config.toml
model = "masked image model"
train_examples = 77898
encoder_norm_position = "pre"
encoder_fused_qkv = false
encoder_parallel_block = false
encoder_inner_norm = false
encoder_positions = "sincos"
norm_pix_loss = true
precondition_frequency = 25
max_precond_dim = 1024
epochs = 118.3
Rows from block 5 of the encoder, named by matrix and row number. Rows with one number belong to one attention dimension. Each number is 500 + 50 x the weight over its row's rms, rounded and kept within 0 to 999. All counts start at 0. Numbers have three digits each. After the name is the row's rms in percent of the matrix's.
# q: attention query (encoder.blocks.5.attn.q.weight, 192x192), inputs 0-191
# k: attention key (encoder.blocks.5.attn.k.weight, 192x192), inputs 0-191
q.143 105:490461479507482498484500546511480495542473549480510527487519470518376497509504554538416517494521500518504551509533454546458480446496561514509497515496492507465464400493431464441530528588569534544490428461441546502501505546493434538419409528527554513582526446514496483470453478479504386521571593586575542416472473474407405439376446528516427505480463470449449568526567504482514603471465488553470413486480538543460498527458513535548339513494648601609621654600601562481497495553488522589540463428535479461475497524481476447451532476519552459501510530502491498490491496485504434472
k.143 101:468515538577534503452511493633521460519580503450547451511528512493501507490545414540554425500584543458508520565438465540422539485486453474472563481488476437483509555503488605504444495512467431458496543509587394555469523495478485564470586420501425554382496508427508467536527479504465516406504573597609555596494519420435498619493411493608540444514483564605482421487472510455618503556472482460501468478498425458514434492540518459521556392433492471487548478569538488586551512493498502532536589580464514442453479461595469538534492518495458456473439437550478472500439433561463523520
q.144 097:447555522522427597562559477507509460531407489493557508514491476524601482550544533493599536421598437488476573508466493437591565548555493554596476430429484515608588567525478445515430492520589537514553510528519506566459445568555430540458516448449477426385487499532499468471450528459574532478465497442465431513483457493482488507454503486546477558424477522608564442520496560506533460469600474513583583570527425503487555485518479551534436541540572539542511526470471554563477435557504554452491569477523482465532511517409480540505527541463360376510550530513538441455574477402520515506
k.144 099:556521554508570476551498453453469492467562500470465489517431495422541523589517430466497477511424517512476491467503506472494516463512468382599526496541592466487545567508564519514417596552418488486471474473382456463536636443558557456503414452496502498623500486407503519590395426505563555477490520485519495454477434482512393477489488455514536452564458455455459507461473460450460488504421480586438460485501597492497529529515546441511607514525487591597565487564510501557498442540558552462554432586482475526614468514556522494416509506519541499532443549488550492552570377413532491482
q.145 096:549541475512427452483509500471499514565468453498524485488529460585503503511513538548466473490505428553433563530535509568458478479512476482439480611559528607569547580537456450458518546391446524469547468532534506415490386432496530526465582498470410582615547617499517485473558471564425434502476433509447433521440433505524488528487594400576449502473503455583540511596487473445452467488486493541535511536554515588490545577436561495498487597522602530511481464508569458447536426479409414426555540503558546513540449573465473455565506602452431446490545506539614523514520468491533497517
k.145 101:453416474381395521485533482536521507457512518521515434432519428429506599451502493523437513487441470470600527486443450508452479526552402596586543537575549464493515400462485557547422503517523507503578396417472468496460579489474540524540540542558480414532537411513514454536515516532561461537459580517469513418428544493516419577414413528522577516426508497474457442432465444462492529539596520570518544516522613503439466428526505622467491522568434563604486475503452527422491486555510489479437508586451459494529483459476534455505547470462517474537497509538574472488513586595554491489
q.146 093:531552469542452551491478547520479560497504494477481477494524646624521412449545536469471496513505490518487560457479543457441533542561557438408481436456493509489527437496455558537526546441528539496562632389577427536536494496446584467469497600591543507540452458479540452489516521430477511544434426514389454462539405492483470514486489425457469512472593536461408567555611535501491537485426483469565487528528510499507629536498550496542503609529556507500543491492437494491551528377531482525463454528526476535506506525491476629448390560489560581455500544587456534578470515479495528461
k.146 092:536502516429513479459560501547512506496467507573517525478522469510500526556483488494597438452552551525514506577552542477538489506472475506619472511539561447442527467443468528540472374505552463414519486556514534495509512608515498386532546479473484448408499596517458580482401438496520521505572539436457483492438593463461555506566443474426422465560547491595478425503601407483467518429539569469487490510531433508503380470585486556450479606593513538462509517461565446457578487519459515488553505546593485467457519506605458545502516488554524424435424468472370496509544418502395502523
q.147 120:672617483467489425415485446451489410501462432469497437532532491506488476530543538471487523541509497480503445547538467562437411476505452457512511530589561591571568546495565450473504530415387479482486539524456528431552497495510550485500581558515487520444452489522471502502532491565523483432625611600570527529574534514525545425560452417570484496465433548546538501434457506542477478516552476501534466537511473485539507496472536483482490395471543503511508543520531451511558439554545571481453418480372518506469401451626420461580513503477547487451509459391477535409510460504509433505
k.147 122:475364477413475395446459505507469462481463571507582569558544564552507489473468514510506553473462538468522478496424508466465533485528486596450603610587520531448460502506415401406508540494525495484457467449516537496472411493486440564498481515479480573486548519524575435486471533551523521434434568586555589528495516538553395497470495532514479593471454458513561498530437514620444561516527453511487572490389507486526506544438440530539584428431426527504514527547472549513486477453498462542446467459464428496524546470484577513507455356524499548578608409547475556458499544452566546524
q.148 104:551480518430492482499561546506513455546537442492449500623417461444503487533479496464472523537564559560550607478525444468474445502473558432398464500520494479493455542427494408451496492578569489525451521553542549445490460402464502541561485472480588531567506533452586424575505497512478511536458475507559546529576435366512487488463470539525462493491506540488559398543492523592522546505483568458459525521505448380477485485522495526471519442524538535487481551446554461576568543589476526432468589546462570426619543421486422538496482478399408503551407410448493476570602512523527583517
k.148 102:518493501477482528552568435534469522524470487558471598474461526499556554502603483455483366468473441553578494424433552533492473516499447557465623536480512549577488435510523458514449475459519481465480540455496444461568533425510464489557398416567450482470555536596446548538460455428629435461457500501606543485520481530557512538451492482501482554541500434527507575499558505450561400417539389509451456463558551497509448481454561491522476516458433436460535426530512582581464462486536485524464559499507493590596531463553474440430513552504390558444445495622509494433514537489574550503
q.149 113:357402494520518539516529585431551557527525516549634551538531466363553490459445455519521570473497487440432530421453424407526526510459481468508506490415346438462437438518449523502500460545508578480443534484445368534537476549518436477546493427445544584498446511474554449522520486479521516482489513564589535513529397522492485503462457590527517501495489445528498557484554532511542408437485499527556548455525550470490506458466488531529499434486510555505550554474574545588564460514456494493558594508469428550485469428440405479593528531503447535473528467594479515462502497613527562497
k.149 117:491582644583488610528582475556475553461492512475426472486475493492514438521526554439551436533461419582561522583469501493534513465450578520550436415363477398574517496531631482496506565447432526490511517540486631435477490501516473458477509520479445488416481550507439473530467444561610483516433534535532513561478480441427544496416601439525530517562529440522460475483561631500568456476486473485478495537520476471495524519506597406529482465466439452486503494566484477561515533488572505445520538429504541505538488505606546500450455486455558490430388515451461497538503490451537507437
q.150 098:394510595534478524539549418548574516455562463490542495428453487559601509414535507514371501528446378550493440565448480530468454456588536493524555461423504450437547508504467555440489501504457441524562508574541452511500434534488443511505485562451400515511499477489572513468529487484514530506467536526668516465448352488517469479488539447547479448541562462490483528543652503461518498539462547505480450483530548552561500575534469549429421475495535491540564467629517495517502494503477446509525567470518535497547458445516539383502591561421502482528517583524478579495466471522477399559
k.150 094:555553517624496609452528577495510524533522495457427461425608537506564451473445436478547579480497576436520499501436393479540571519531425511602566484519526475510502532554430515491433474604591432389562474437458561569423577554449466479468611528525521510462447529470562464573569532468497530436472509509502520442526560460401498437435375495494446567450497534509505459406462593478513487538578561480529451525424483496503510452481583507471522482480481546522523447498566548509486470523504540544591489484445430556436484521445484508487481516438457432572486496544503406474515487496532433428
q.151 111:557541551558472522505510512473507546507488529589556505553445605498463377421547411419531548467550458493584513594541419469535523448540526470571539402439493550514490441497493529447510510420528557511531552536544531527441568561508509425456467502527646401532475475529520483523500504559518534568462473470491527595584561524446527566540528540489449547577498516576551527501514548542549479537523516535562517456420564561509504487471569475625535487395421382388422489443495477502461480444471548562558519493462475538473509412480459562507487561481487488411458511545475501530420416477519570450
k.151 111:577562491470507481512472452543554496513548503569400538546597522494484545484603544451533445534465571421367514544430545449556534572487568513525493544553555489504479512485553524503420556546431497487472503490575553391526508536506555474574530565558417453514529487452450499469537430506548580387521464460416492539501521569548556571540485437517484498547559534488419548452493486557428501430406477458461594506495490441546559444482464528536493550534477478447414431464485431533574563501560395473489427478504499499578442553534555549423443439486579561474564493466416526503464480434396491447
q.152 091:551476535490532478403490423525542549400574397445491419471527502535515499511596495486612534401570486515496458496521465518525500558447564468485542438582448490399495515489484445541526434534477522624545578598587447605478532542567534452451543453531545463505543446431478535517588534493442406526402519436456457512501472490422490473414489458535500565456495473511568422473401468524565467500464495551342448489565560514498540418512551524489522518529575482505522481555584474495433554475423445474515410577481544526558464499524472524439513451498438458498446551458499462496490566443514472489
k.152 092:531459425568585545638523550502502470592430527570425532490548531503583519493470451529484501471478501558520492448574539549560473550570462508430425512460517451512466508413430553444475570523457444550488429503536544503513566515526430537553441529580529532458482580485497565412481562485497533490563505481505437418440509477503500385496420514484599465485539483459433519555595388317469567538429548449489491470497452567493424514467484527508561602485453575554563525445437505487510482513527550585548549539467449473523450535463480456542541525441497563490521485491536407418525469524523456447
q.153 105:547454504478609470515435498477533600351463430533465496519454444399419530465464381468541459457564511514502529571447510557607582422500465510400478512516517509479400378452494521479507476559549486531458456569454465422429414583490475467480543555594556501496489521466481545505460450508512507523580523499515502456523486537486491504436489551551461421526475487497449425494548524481500477495483548506482504476499398504440465460541529478535524531540508521426476465557498488479453477494426382477485501457568577488556508570408453433475484526562453482498434473565335400542494477563444581565
k.153 102:501546354479594606519478537483543525447510461489413467523566518506394552533567581537460493501465531516556397522575439482481492528507527521476487554490466458499488555528565539439538596485480470464473564525471537427509516510477440482485416462542470498445437427452456511452570454519514369464533497507588547530492520533468557418510462561549517537530585526489525551570421529438442526497511431468608410446535603475541475436549590515513462449436472391466474492419490462486450438546495526542487614541562630464477516507493593447460512529452504552525541539538545559443474502546496424533
q.154 104:530551547531595541570454469443541561464509536444432530515404466447585482521442478486507466439485459509441462426560512537556475495496383453452416455445507506469478516533620486559500485545527445540484398506527544496571431562568494459524580409520468429467439534491575471505480486491511462508552473463449481474475481481493559488510456422447489496496487440502508531538422373504475533498505563430420476398545458513511497499546513481408497566530510477445580524483433459487436448588525460517451412429535634620562471554596474423386428522521529511491572550492469452458539544473448554439
k.154 113:537549426564666504485521457403421482482393449482384466441509511588429584552404493492503515513418447574483596535564523451472540455432482513427571527531582564565565533547524563506594546430502553400536572520426512515475510465487463550562448575492531491563477425466415509435545477474495498567542500487515462438451524585495449468518427581497491444463535517502517546494476495533421534472567525536546502542531590444526529573437525494496471548472457498441476501481474489421478453479540511481441514497473389411481428499501430543501572570569518490523491499536482477498505431503583487584
q.155 104:477635540557518518517447428486528495424483406545460613507450479504522432572483498467457569534426428468475527551528426478435471450494498491511485346452482586532553555569612509562524517579570609497536470532503503465537478490540478520575535544500516453533520430584395517486429568472510478591501503490390481525498479563560531447565531563462502423487623564479550530432564507454500560485389514505521534493555460558503584529477470498466473474482453439440415446440518450456517455503510493487529483485371436438424499476493519537467541504449571511530516494430554456512436496417521519506
k.155 100:611544470495486570358458522401381517530494509533430555550415553572511503442440494511451494437490522435446456452443499459526538529435518482532503537578538601559514539511485613425513507467523444501517453466559551482466569448422515548505498579478425524501471544467586449540461515445461536514514430456447447447471529425411461509571516474584487568623505528523503487534486512549457465540425485485566519489455571453497470512516454513512483528566513498509499481550385530443445549477505476528454445519503458492543526534494393586435527427596592495374523538483484582549577546420498471535
q.156 111:468401453417508539514523624538552532558541509526534485485488549519571512472564587501510569530555480540416539521491487523509423472470499546429538597553529494449411404462443489446435388544550581542529467522490533513453569478501470527463493562439594515548487420466421507552481569461486409551375456532520489499462504475508496506449434510505483549446589490620439507434512490485495594454438521540423538516466505552411453529531474535572531466393441481424464582514509522553509571462524480470492547565456510482601497438397454503541473487582579550462514574406530518553436491485492523514
k.156 108:441504491564539541529492431645476517569498458541425570594500409531473506561600494558581433494553449535490474458455490538445426557472525515454447504474456463429378472487451504473495490535516385521434482501545448512478555443486458535499521540460552438514608511515565569479555492467540507534420396436516506519559481482494521536498504512542471510516480577528522425568589512470510511474504588444528501484511421491555372417580505442471544575547475472529476408598533449533525539507492438433586503442557511425435542578547488451481556541379464575507436521555521451539492450509505555544
q.157 107:488438425492486547429599526544494489551490538492479481467540595535469463469480514515494528543501532513590509468515514480437504422607616548440453538474373458434446417398441517515484476488627502475509509528455496554563481539441464555465453445541561607481463539494595613446521433492510566471536536554545604508530510490459498479473472409407542504555524477550555471577538492442510570516465488492537467439584497506377414508511522512439415483451565538544535486500561614395521475488455509500549525439573536515500538463523410454563519599479461538443481487512518479425549498486492498573
k.157 104:501512513496470467580524524470582476553505523561543459397567420430534591441554462490528479495440536517478522495455456564482503515421456379493528446437472430492554516590594479457539543526504571527613540514575502502495429486467510421488475413455544489536449522567492403525470441498476512451513577548560527572514505440444579565414445543484484472559507395492551516391585557503536514438595472499405441533528469453463521448523450582568616488483520453507523537519468521605569497510446551481488570520560442567412511461565544525508549457434516417461438430527475505515499460493453474557
q.158 120:603394408359502495458553518510595482486537478497526567576543576494534466533524479483507476412529423512503616451486433513441490519532524622503449647610591529476476409413453449462520462464504479461591479466455485495504519488502569442478523434518562481566520529622614544524508422443462484568426449465481492571564515503457457517484588578535542483554486445516522457505509524537427432489525521496499536477588548466539494492464477479530410502482510467436471394517447443547494435528495536506521534440416482538563565480519520582482527527482486453499470552589458498535540516557507462514
k.158 122:439389466464474509475492568508486609537558503650476464517472501505567633472594410633556536566490495574573479553499515438457498526500516511486597543499449425387413449392467454473442515513483499534401552528543518451496541518435538559574419540523515520476477478486428498473508571479575474523499469437422527490391420517493514474525511514486529489527506504523480481564519544446447458499505482470462477489457561432505478468537514538532600549524504503510486452468557519406547530480554474459412564535494503557468424505476557502527489554437376444503413405437574570495526564517532542502
q.159 098:614599564555558408552435455407456476550522590555471436462412510492531520446507492493528523503444512449402380485492422414478501456587492530454594391534563469517569503503472553566498564540478381488538583418458496503498493501518469497546479538533530516491465464488431554516540484450518454423467494513479432453463526496515448396509458458466577404561510438487428537415487503541521486448522490516529424449517545511439474470430581562481551541528501552499549569516465468518430465472463562484486490483513544499648535508484491610412488508505518462483455369462501472398513467528543501496
k.159 099:499500408480522541501428479482503545434435410529533527515435548434502476420462463437469551547537450555586581513536508582576518511489489359528472544564631556506502532500503501472565490522621613464480535545610536473432440501520470517572500503517455421476422560516566544537484547553545558489526509525553537512514440488553521423520478428486369582424491576418435479521546450516515581479439451469540554514454470494551591528506500478377486496495483563478493548508519458436570443603486480528469444448421580397476509517489535504492490439569459468526499543503440481526414453493517502495
q.160 106:470542512553551505505413493459564425398405441487471535533562532500396526509429451558520411517468503569510483546554520416579480431382494483526473505512490589556526487527543572526494531502539547461583459516456397481462465562397516489544497489487536510511472501418580498449501511504415520494526447447442484453455552433553539435541472520498518624580562495454417438562511490500524433357483523474478517527574541426439494449431532507449645497582500500453441483460494476513549494465440460482389503501530557440490447550525466532476552526475456468501506604562478511606490503428488429535
k.160 107:514557538439544545429458550450433465490534457543431467426490419566502548495596487511363465577506491519578431461541496559454493582538439567472436493516508510569562569529595504457532505435504533551538565509436563449512459465432423468437516523546382466563476508581425456421557500635466468551563512513446488398519440556505588449470473423393504403493509435564499536492475505439470433537484555568546531456506473510423483466569551506514420514576580460543595472487512496467432467543560463476447487468520531470513450511487532535501497493495619533521544454429524464501572509479515505499
q.161 103:338446559532458554541524547545574476519536527470485449429502546507537476494520477551517503493573440466558629450436484547545484514410492454442526500435435419502514548558474524461445474610526470513467505501435433485547486517434488518443450426490577522472484477534556479468515515505439522490485501534535480484507457405350494475457473488572625457467468516490448423492531631439544438495447462522503523558600473463501507536521570519514628392544545581570567547543597572565476429539572515537492608523540494478456463541500501403533508477488520475527518468495471562500526496571572472529
k.161 104:557558567537456551564485464481459535486531502468520520494445369504493502471496471514569454509428470539492362493423473497479543495531593547540564435457531490519488531515509485544477510569429556509549543570484579547461502554547485487462520497477452545449555509461517527562450481618493478537492511587549547505515455489440478488405563477461454458537433445453496555447445493369598481440527469471420383457540474508487484355507496461534472450389561504582645555573565527531461546549523557507639458472448425470536436498523471490514511480505474454512420478538512502441459519571539472414
q.162 104:599569493496537465495473412412422536439450536399559430469435488519509472497553462468472484454445483465503512442467507551463539503553436504474455491557602512505532524584482460497612505636510462573489497482520415528494425504515526526494455545461521587560429525465450536553515580459568546529479538519575467462470430463524455402474462432502477495397421449499465469471546455487567512447533471530477479442450493498529466463481446533523465492476588544556511547600543653496501543519539469425500498440355515500570554541521556477438519447527490399507507505491498326463543496509555521548
k.162 097:461471417442558491475468459480491459535493560521485537521519450435502493458444506588551507498608481483564489475497444553564496415479491482480519578607552560561542510508503495516473486511506490389457522601498458484522518475533473544583487437572512509458506484450574563530484468425614442426508515552589578554542464518494397472478469531505552590529509586538387459503499559438358567488463545455583414475564398518490463532462495468441549508493492549516564524513470522524467490518485578464401564524555582427538451430539426429526545442502449375531478471583521508494461412455513456555
q.163 110:649528468423430499474523606499452595540582475518452567463479413535426512532581532542486524516600438501612541538466496540517492550489524513448435550609572535460469421441381426492533471527566480467449517517525463513469432564503592422520446489574458507499484464487475558462478566437642495561437456465505542515489504478573580528559428548511512457461511502529469447590514503543509516479523524529570515544455530446408481465590495523473509531507457460480534523395522527434524572440515519487464574568453511472516518442490448467441533502487537435501513522518414538549481503502633512600
k.163 107:516401498435488455564512424554608592425516530527578544589493493538492532456525458504546489446509542520514536553421499532500462530488477498551527610538489411495386442464500543465467507499467508409431492540476473483507489473456463463536417529426483486461495496591448562585612375516472508491550477470510495501499495518500495431529532482549509556608520519526586535438556456453460430497481517482541433474527490574542335430452494475529521565601600474436439462521414466520555448523459514539568604447582603550491467521564548469542506605481404505496450482493495479492482461494502455475
q.164 089:593575520561532520438439478417486455460501469527482461523456564476476509452497476521540551483459421529614533446528479446517565493550505516481540546562583616520569541533605451486448561462484489474586468509453448494466377431594484524419602508443454555423442454443461534456483499491497580497544480569525505487505528536451481449513540383467498482604553531517548492497502485469531386467502471462545453527515544475523414343454539413484517479435541532521548449524506630510548534442539459489481491456486406501455443491551526555540481460470493486423523563392506542524477525431429430463
k.164 093:493503448372555499347464445461501459546537540464543458534535472617611574533489464531569576604489512536506498466561475553510401468541495505493460554581538468514535501552425399494441548536518572519552453520551581417467474528413532470554502434497530547536501552489498470452553512565485460495443501505504477485455467536507512395414435470504531484488400454551405462478486485487467563489534537537487518465452518502494561536468477572497468545492525504508447526524519455440531504514570470558443477421556548519561548489466359504476568486382617416629518510503501508417471488515574429525
q.165 105:579570539566502512527474413487503481556427614485509443502593496484528530438507434566535484491532401529577526463455467521428484444473560542487482543560532542541562518583528582536415443490422508484539529417381428526470506459582450507479568478435508536505468553470529560465457456581402586452508543566589442438470405430457423410494402578430565540466466524499472529544514420471507422463547464484527535507465491473463492437514509438570508496491490578514501519526517562515478536457482476476428546538451509508446500478551479549540579542467507487512607495642560448394511506474539526440
k.165 103:461536517484469569474421553402450488516506522462395439475516459519520523381573521513493457596497462451565443496566551559622477489533507480482415551542585560551488514531560473495537484502537592479496540511576450475469418626416479491482479544442417580552497395458543480459430462464562479486452532613540568526464457582510502528406514442450506478536439449561465490490504469486483428528505548491510540550504473520462525556439502497436538547484493555614526544618515489479507477563593515379449534439472508463508420526468527367517548470522544462527524435476507413489507501591474486515
q.166 101:625608574535551468536444455440491524474530514502463472403480437528505420532557551482439523515473519512424522378498543477526537538521506506543470413512535559550554608555585455558458438472475462454424542512404533523473532502506392504415551510433411553462523493418475388542527535528544528488458558523500566443529457512416476443497572404454509515451381455486509492458441536527512555418479447532449440522525483479499500469491565451520484336456485506494550542593575568567425501527591473488499504437486494484496457435499451515434497499569528581543475520421490501496447500449482460450
k.166 098:546539489535585400444490417484416460600563470527400529640515515520546534475464526471501474513537507462461504469521540478467554434512582461445521549581596541541617598537472544538502507550470487473494452471458392503495434544505519518362483521473536529477532552401439540495464524502511564489376502545574541548547420500514436415449461482505541557401498527493445518581514449465483583445480461493493549463448474516476482497500470517491400555436490523527472606559465495453484498493591554490431553480409437460469529502540487498544490471431558478560489633559473420424467512469497538525
q.167 102:475557593545494518449576511450533539502453489511409417509513507390451470532515543448536504472541437536494516509461576532557561474473476504482472524536528598542555598513613538515531383547515542440482441525486514538506525519494441546448477462400464491497418470425399502610422510407507517542467420382480507448476516497477416548432468514470559520533495575414482407543526426602544511545493444526575481515525454479483515584551497479542487547517442473475417441430489572477553482497537593531473600517513574471582542468536581469531549483456557507538488535510566457436407411527496545550
k.167 098:482542365492465510486485351465390512452581412532492507540550370482535524562558487493507566503465437398481522448418536460508507534538544415490508511538537549578509548604528538578487600448489528525443536536483475573567536498544599526565428482524560451535579482510616443451493508459545500484535441476517469520522509514530492421520547439467558469504494469521531505540450568462538454459519591429510529512544522376402478456548456464505440529479508468485447470550448412495475516525532619525564518486497460515453443607566460423582447493456543444469511440470481482447536545468529482456
q.168 096:437504519445557470514429566518523559513502486532464388486528580504525634530519409514482561464417527571519479458444498476544503496557415437522508477487406455366487391487434538596530501546605457405556395471500502483544531484500506517530545546522481519441477524491594441490551539451477487502473475529456445503521505501508497513522485443372525499505569510514493442534506578402487538434565495441522391583567526562492521436453489529343601543484483461532526468439527497465498480450464493574574447432500500455490488573408471438510404498575487451536477436541540466524480532512566510446
k.168 101:550446453501552584529533495499545556574439429518504502426486464525437432486389570486503419462534553562470504506527514557554492528460478452451503457464497388482554511474573379419452556462498511557553549567536495536408509598513460428494440451495529424465521523491457543483411538591476501522531503437477526487481505553530525501523548640479430412547581443497530479454483528449509510534488559606439540490412530501468580421578460510511536499554567539449526510526459382492505513571417485537454501530520570462546496474489460516503598511430458480498361648475435498556517514527474497492
q.169 097:527491516474521433505430537444564461382497453491526588546474527478523539415561481590543494452516550469570529520450496357539545515500536470463497477570531547544565551483457467521483412427518481565462441507533453456462475504479470588523528451494550473563543552488568501527460566436382453582376394434430466497520451577477456523564537544544519530463497448460475480570495419541540467515496486535488604459484469480416486442478481523586513499504502394427379405458554531500521482526502460526456512428479451510583541540489547485449464518606488508498547525565566581502476609464449506399
k.169 097:484512413522447538557576460561548522588559544586460487430512437603571469492426547572466481453531498520453539411535520508453424515512644588538409542503534510477427470407495515530465515543483495539523560570550482503482592442447588495559524435543493460567477585536429473380511489449585493544454458495431468495492496528573544464479496424457566464531550537544456504514468427380468471501463510391461439446530520490487457478545564454483331609499537560571525490527476437449429533507496494429485485535486559521511497451477541542526453476507548526487456496462478532498585473524552556524
q.170 098:542511474483415518482539549519418381482449470550537546520558533578482479480522492557500580512503385438446476512493539483411565439443541421509559541568545537569510482565474588594439457469461574420517446528496420491507590456499556515503533507426448499481473438521465488557553526442467571526456480499540556449473461509558503582521625513533635500474484494466478512473496532564519438451503491540612470514483519530505456598575532520540535480520518485498503472526472564553484561446490503453478506565456420508421382513457558571607482474473583584439513438496556648436464468497516557521
k.170 096:391404536413336467464473480495514533429537507538544437616465553530565583477551588541555468460538512498460524463493479501579399568465545475561423510471568460470434555474481481504492419518523479470515462500465571627553461505543571508478497478526555454435510471596574471542431519545534407519458433482448522525437461514516515438465529459437503560517491490551457403515511484488548438565450550456469493549576487481483561432463460462459487494513491561579503561525576554456536512470456502439625517414510463464569612565473488460526487476421539489511457549469537484577455566563525513443
q.171 104:578580509502497519521426548448508492411513501501491458552475452461532515497513561553476464417563582461528460502548503495532509518513472428472611425473498500578524501478550478500518528471532551506483419433502553532483488526504498577507501391560494369437478525597606492482407444507438477573518442475415485446464466458517523402518495520466486533515423467404495487562369502524422425523547579461537501434589494492480588424590468477453509511584530548542557561471473455603484521449406547529451443487514412469472557502533508500474535496552459493557489599541572459464595539477618552457
k.171 103:553440463464548418526534505469423511466421534455507486487438554557459519489527533483453462615445462529551512517494465468492476512478525509628492585536580553485516498429505438484455583408448549484556580502540468446514496480439502470601541538505444515502472468510399455457502475491576472526600537517548411385437440453580448452552470567497516413544532432458531618496519466513579491500475503483477506532488535433509527514477577458553509490529500523483555529535495524452432454547543590502478494498473601546511495546528457617369492630540564485405451410527436459539518427573472529567
q.172 107:502537546497498381474452451530577514423443469509450511588473536523560515474470488551548492452514559456516560514582453584493484491453480493530526555558576511468521474485522523506554513413490536552532507437561426392470465516538411542526491507528488574452486505469375586451537444535552460478471438400486364496400439493593446465572490498488599483488531510458511501517482581556417625556485533466502507459486541452537491503495585502468516680612502522454521461509429458556547484551490463454490547526447489486513387513528574418485488542440453414479563559485474507519420516537466507485
k.172 115:447496516556461497467462499494471559437418498445449490463545496474508551482535476485456509520523433564462435538452502481514475459556539474435513538556473526447483454584510523464498454499477396410495502511495511417450483467413539487535521514536466528455487601509556541501424549552512518522649565514458411346460541475506492417543396484480567519509583602411417486500489437478443451571536548577589486524491589540462492530515525524474450494538565602542475450452531486401488411503444430547449489415492530513460489559479534442454453516506475471569605510559464553475490621526615472573
q.173 105:333386478458520516505575488443515488461481512530519526477474451571504570535490547496470498567423489521503445479577562586571498430594445477436520583490474473458466493540547504440531541484431492473489567458475468446518507505498464468504513476583441487512514431538404530579520612527494532499520491476487472485418497547429435479458553446504608393407429488479519513478438460497487340421537484585534438438514561547590494473476479480525507530491467471529506498531502565500474542480506487515503532519510431536509409587476548407545597533504485402481503506359510569425418536544509517582
k.173 104:471505512549474528440477538473504477470494597472569531504506519517463499537476583582512566503467461528621564502431474484488532454477541458502462444492459411452475475471374498517538455456510502511472359548497510532453485481564471503416504496551532524539502495537637512514659532567383469435566456527476455476431450501476433507495533459549514485454557511481503517576462513424498571457532529399449559558502509509427591516567475468424569480485614578559495546459543538366523476426438615536486474522506457444503478499488461468471454502495565517510584495501602608484420503497544457459
q.174 096:416452502467522454569464565575557511372474487533560543452462503456498435540479538477504417525484480495517611512596483460558480432510465492461462502462429446462495410472506546494432539451485467524606490449525558506511510508531583505454532620537463551463434514508397478556461451532537446437607565516378390523482501429476543541525480524587446506513565515533471473450510498450482566381507600537578510501550515441546501537450479550467436520545578483502495605532577462469481470566476589475507464457486384460488467454426493500480416569547502520449568583474441471525529513561526433474
k.174 095:509493505534664516486496496446547504430431491451493540521503498528523523648510403521561497463498541441373457552469549515437559512499505506541571468491400441481520551480461487531566543490544423458452449471474513438532463523441394541462483522486539516402601503602514467408518526495457480509516562506526459477472489466425445481544449402485526457485473512432538467545488546526358546497465460583477472524446546601487560388563587492462525445534511523548528458507523483561499396492484447556410502453428531508500518540560469549496544450564514436435533523531508573615508497447527571561
q.175 111:523471520481573508462381480470537511504488521516489560456526506435473510394524448518438552493479456447540515513484479508421524528529540446460571575577492541533464432588522492512516507550566578446398487532445500425528411419554494537457439497534433534578496482436400534446399510549537452551603556530575623580516566581494557470429569484600489539473555446495493453435507547507478476443430455513534476474482397436440490509473499498487499404420458439422495438446450566520527414504492511480444608529478537461552504527440459487555426477516554490506488444558467499474424487489597403521
k.175 115:463528496428487459453509498564556465538486522531517505561419401471485533431531484580496432484473542471519498493446469464479506466539495632560483571530490551537490580528481535389601526489450500575480527527513528514457493531384493479466482513434558499495447600590508527478526464574456476565399428488510510589584499528481531504503564525556554554608482581554521463504474612503506496519490435502602504433443574464466516483490497437534448457453449414483367413461471504467482474555525483511506583394535473463434452470478479414444562446488477465579466513446564645506408525536490530538
q.176 107:514485417579536567519475522413467487430524489449576453475524486445375567416537537600444505483462578540457527494484486428455480532438399518513539432414450521462505490534541471444521575474495443569440525511499533429442532541620520560428440522499482413455556512558472486530560510491382434472620542512486501466417521460486482543458498596522577475548436465468528568491546412520534491500520445540462442508504522498464508465528532454597562466509444515460551520384501444449461373584431564463501519483516535502484454486509515486462494585475412458469446506608565514442530549486545580507
k.176 108:514544476512418490454508415498521441503454526420491495445436518535629601489462550492510419570411612535535433566582524426423582591495549526532519526466513526566469520429560523508569555458429540562488445538550545438507513476403447496494603464428404517502505457436459412493521473485597504454552547531463469506608469445538505579577431470548404535504583522456528538451435471567523489540363464472511498613505481434541525568522542479470413442528471475539453500489508509521483476529524557535499420523465434419489525535543523441541432499501497549498461533433505505467463541528520556457
q.177 099:397472585504582474529492470517484505503503516490486527508566524430392501501435494537428512559556412441503478503452518523428575399445535535494485461436424426526544483506570519495531590573463536502539494495523446491481469442512515454451554446420597434473583495449584342416561490528407518483472457492470523545505504435506439371476498514544476485472466487482536582569458496476538388469490514524437510443522512458413467467500465494434388490475572499499505435533536478491418517499483492477463551404560499554442520512559450516423565502444461370522582548578456532537486570584534510549
k.177 094:573594563555554594431514523448472422451532490519470488343543431491468499411487470585516511572505511451465498483502526511496475539447470568531507458515546538593502496455557510498502466429441512420497483455516476463505514558458446508389449587556426539534394546525420461560556485482559484495527579488589489468389427442544520569551538480395593421468436453499475481498496555456492457431408569536507508506510467502579489533481508509541519441530414472494509642487604544545477582510522518506477489531495479536472400432493584569513508492431519528511522588468534483480472468542553492399
q.178 091:439500593526554478432453392478401563501566386528480500510507560517529521523506455499611511417527412490412490404489514565471487464542517489495445509452463557526502562518499459560548497527534370481515513450417542513608475576446451520434447484473616514499508445492528479616516565453583507466382434483500479543458443454514473505511538385485572643444467497480470472485490473464460517534439481471402567494473524538523413571482504480436499499512481454497494441546504541583500472512478464502504525423568502488512529507456530564514466507455556492505577372454546558410591525443512548508
k.178 092:541553446564517443519477410424485477510455500484420453526438434546496477538413570477480469500447481520476551487440444485554500485541472417456496464489569576587662601530524527504439501465447556515460534493517476564504522502596467544600531511600452452443479590482518531454563477463468490560470503472499502494509508501492505452509453490519489359522474448505554446530487464421543444453577461507474432559515510393498516548426380523486541608490457527528575572469504534466516514451522466424459482494414450520555496622530534442555466424519497442627425531621481500460511543517563514531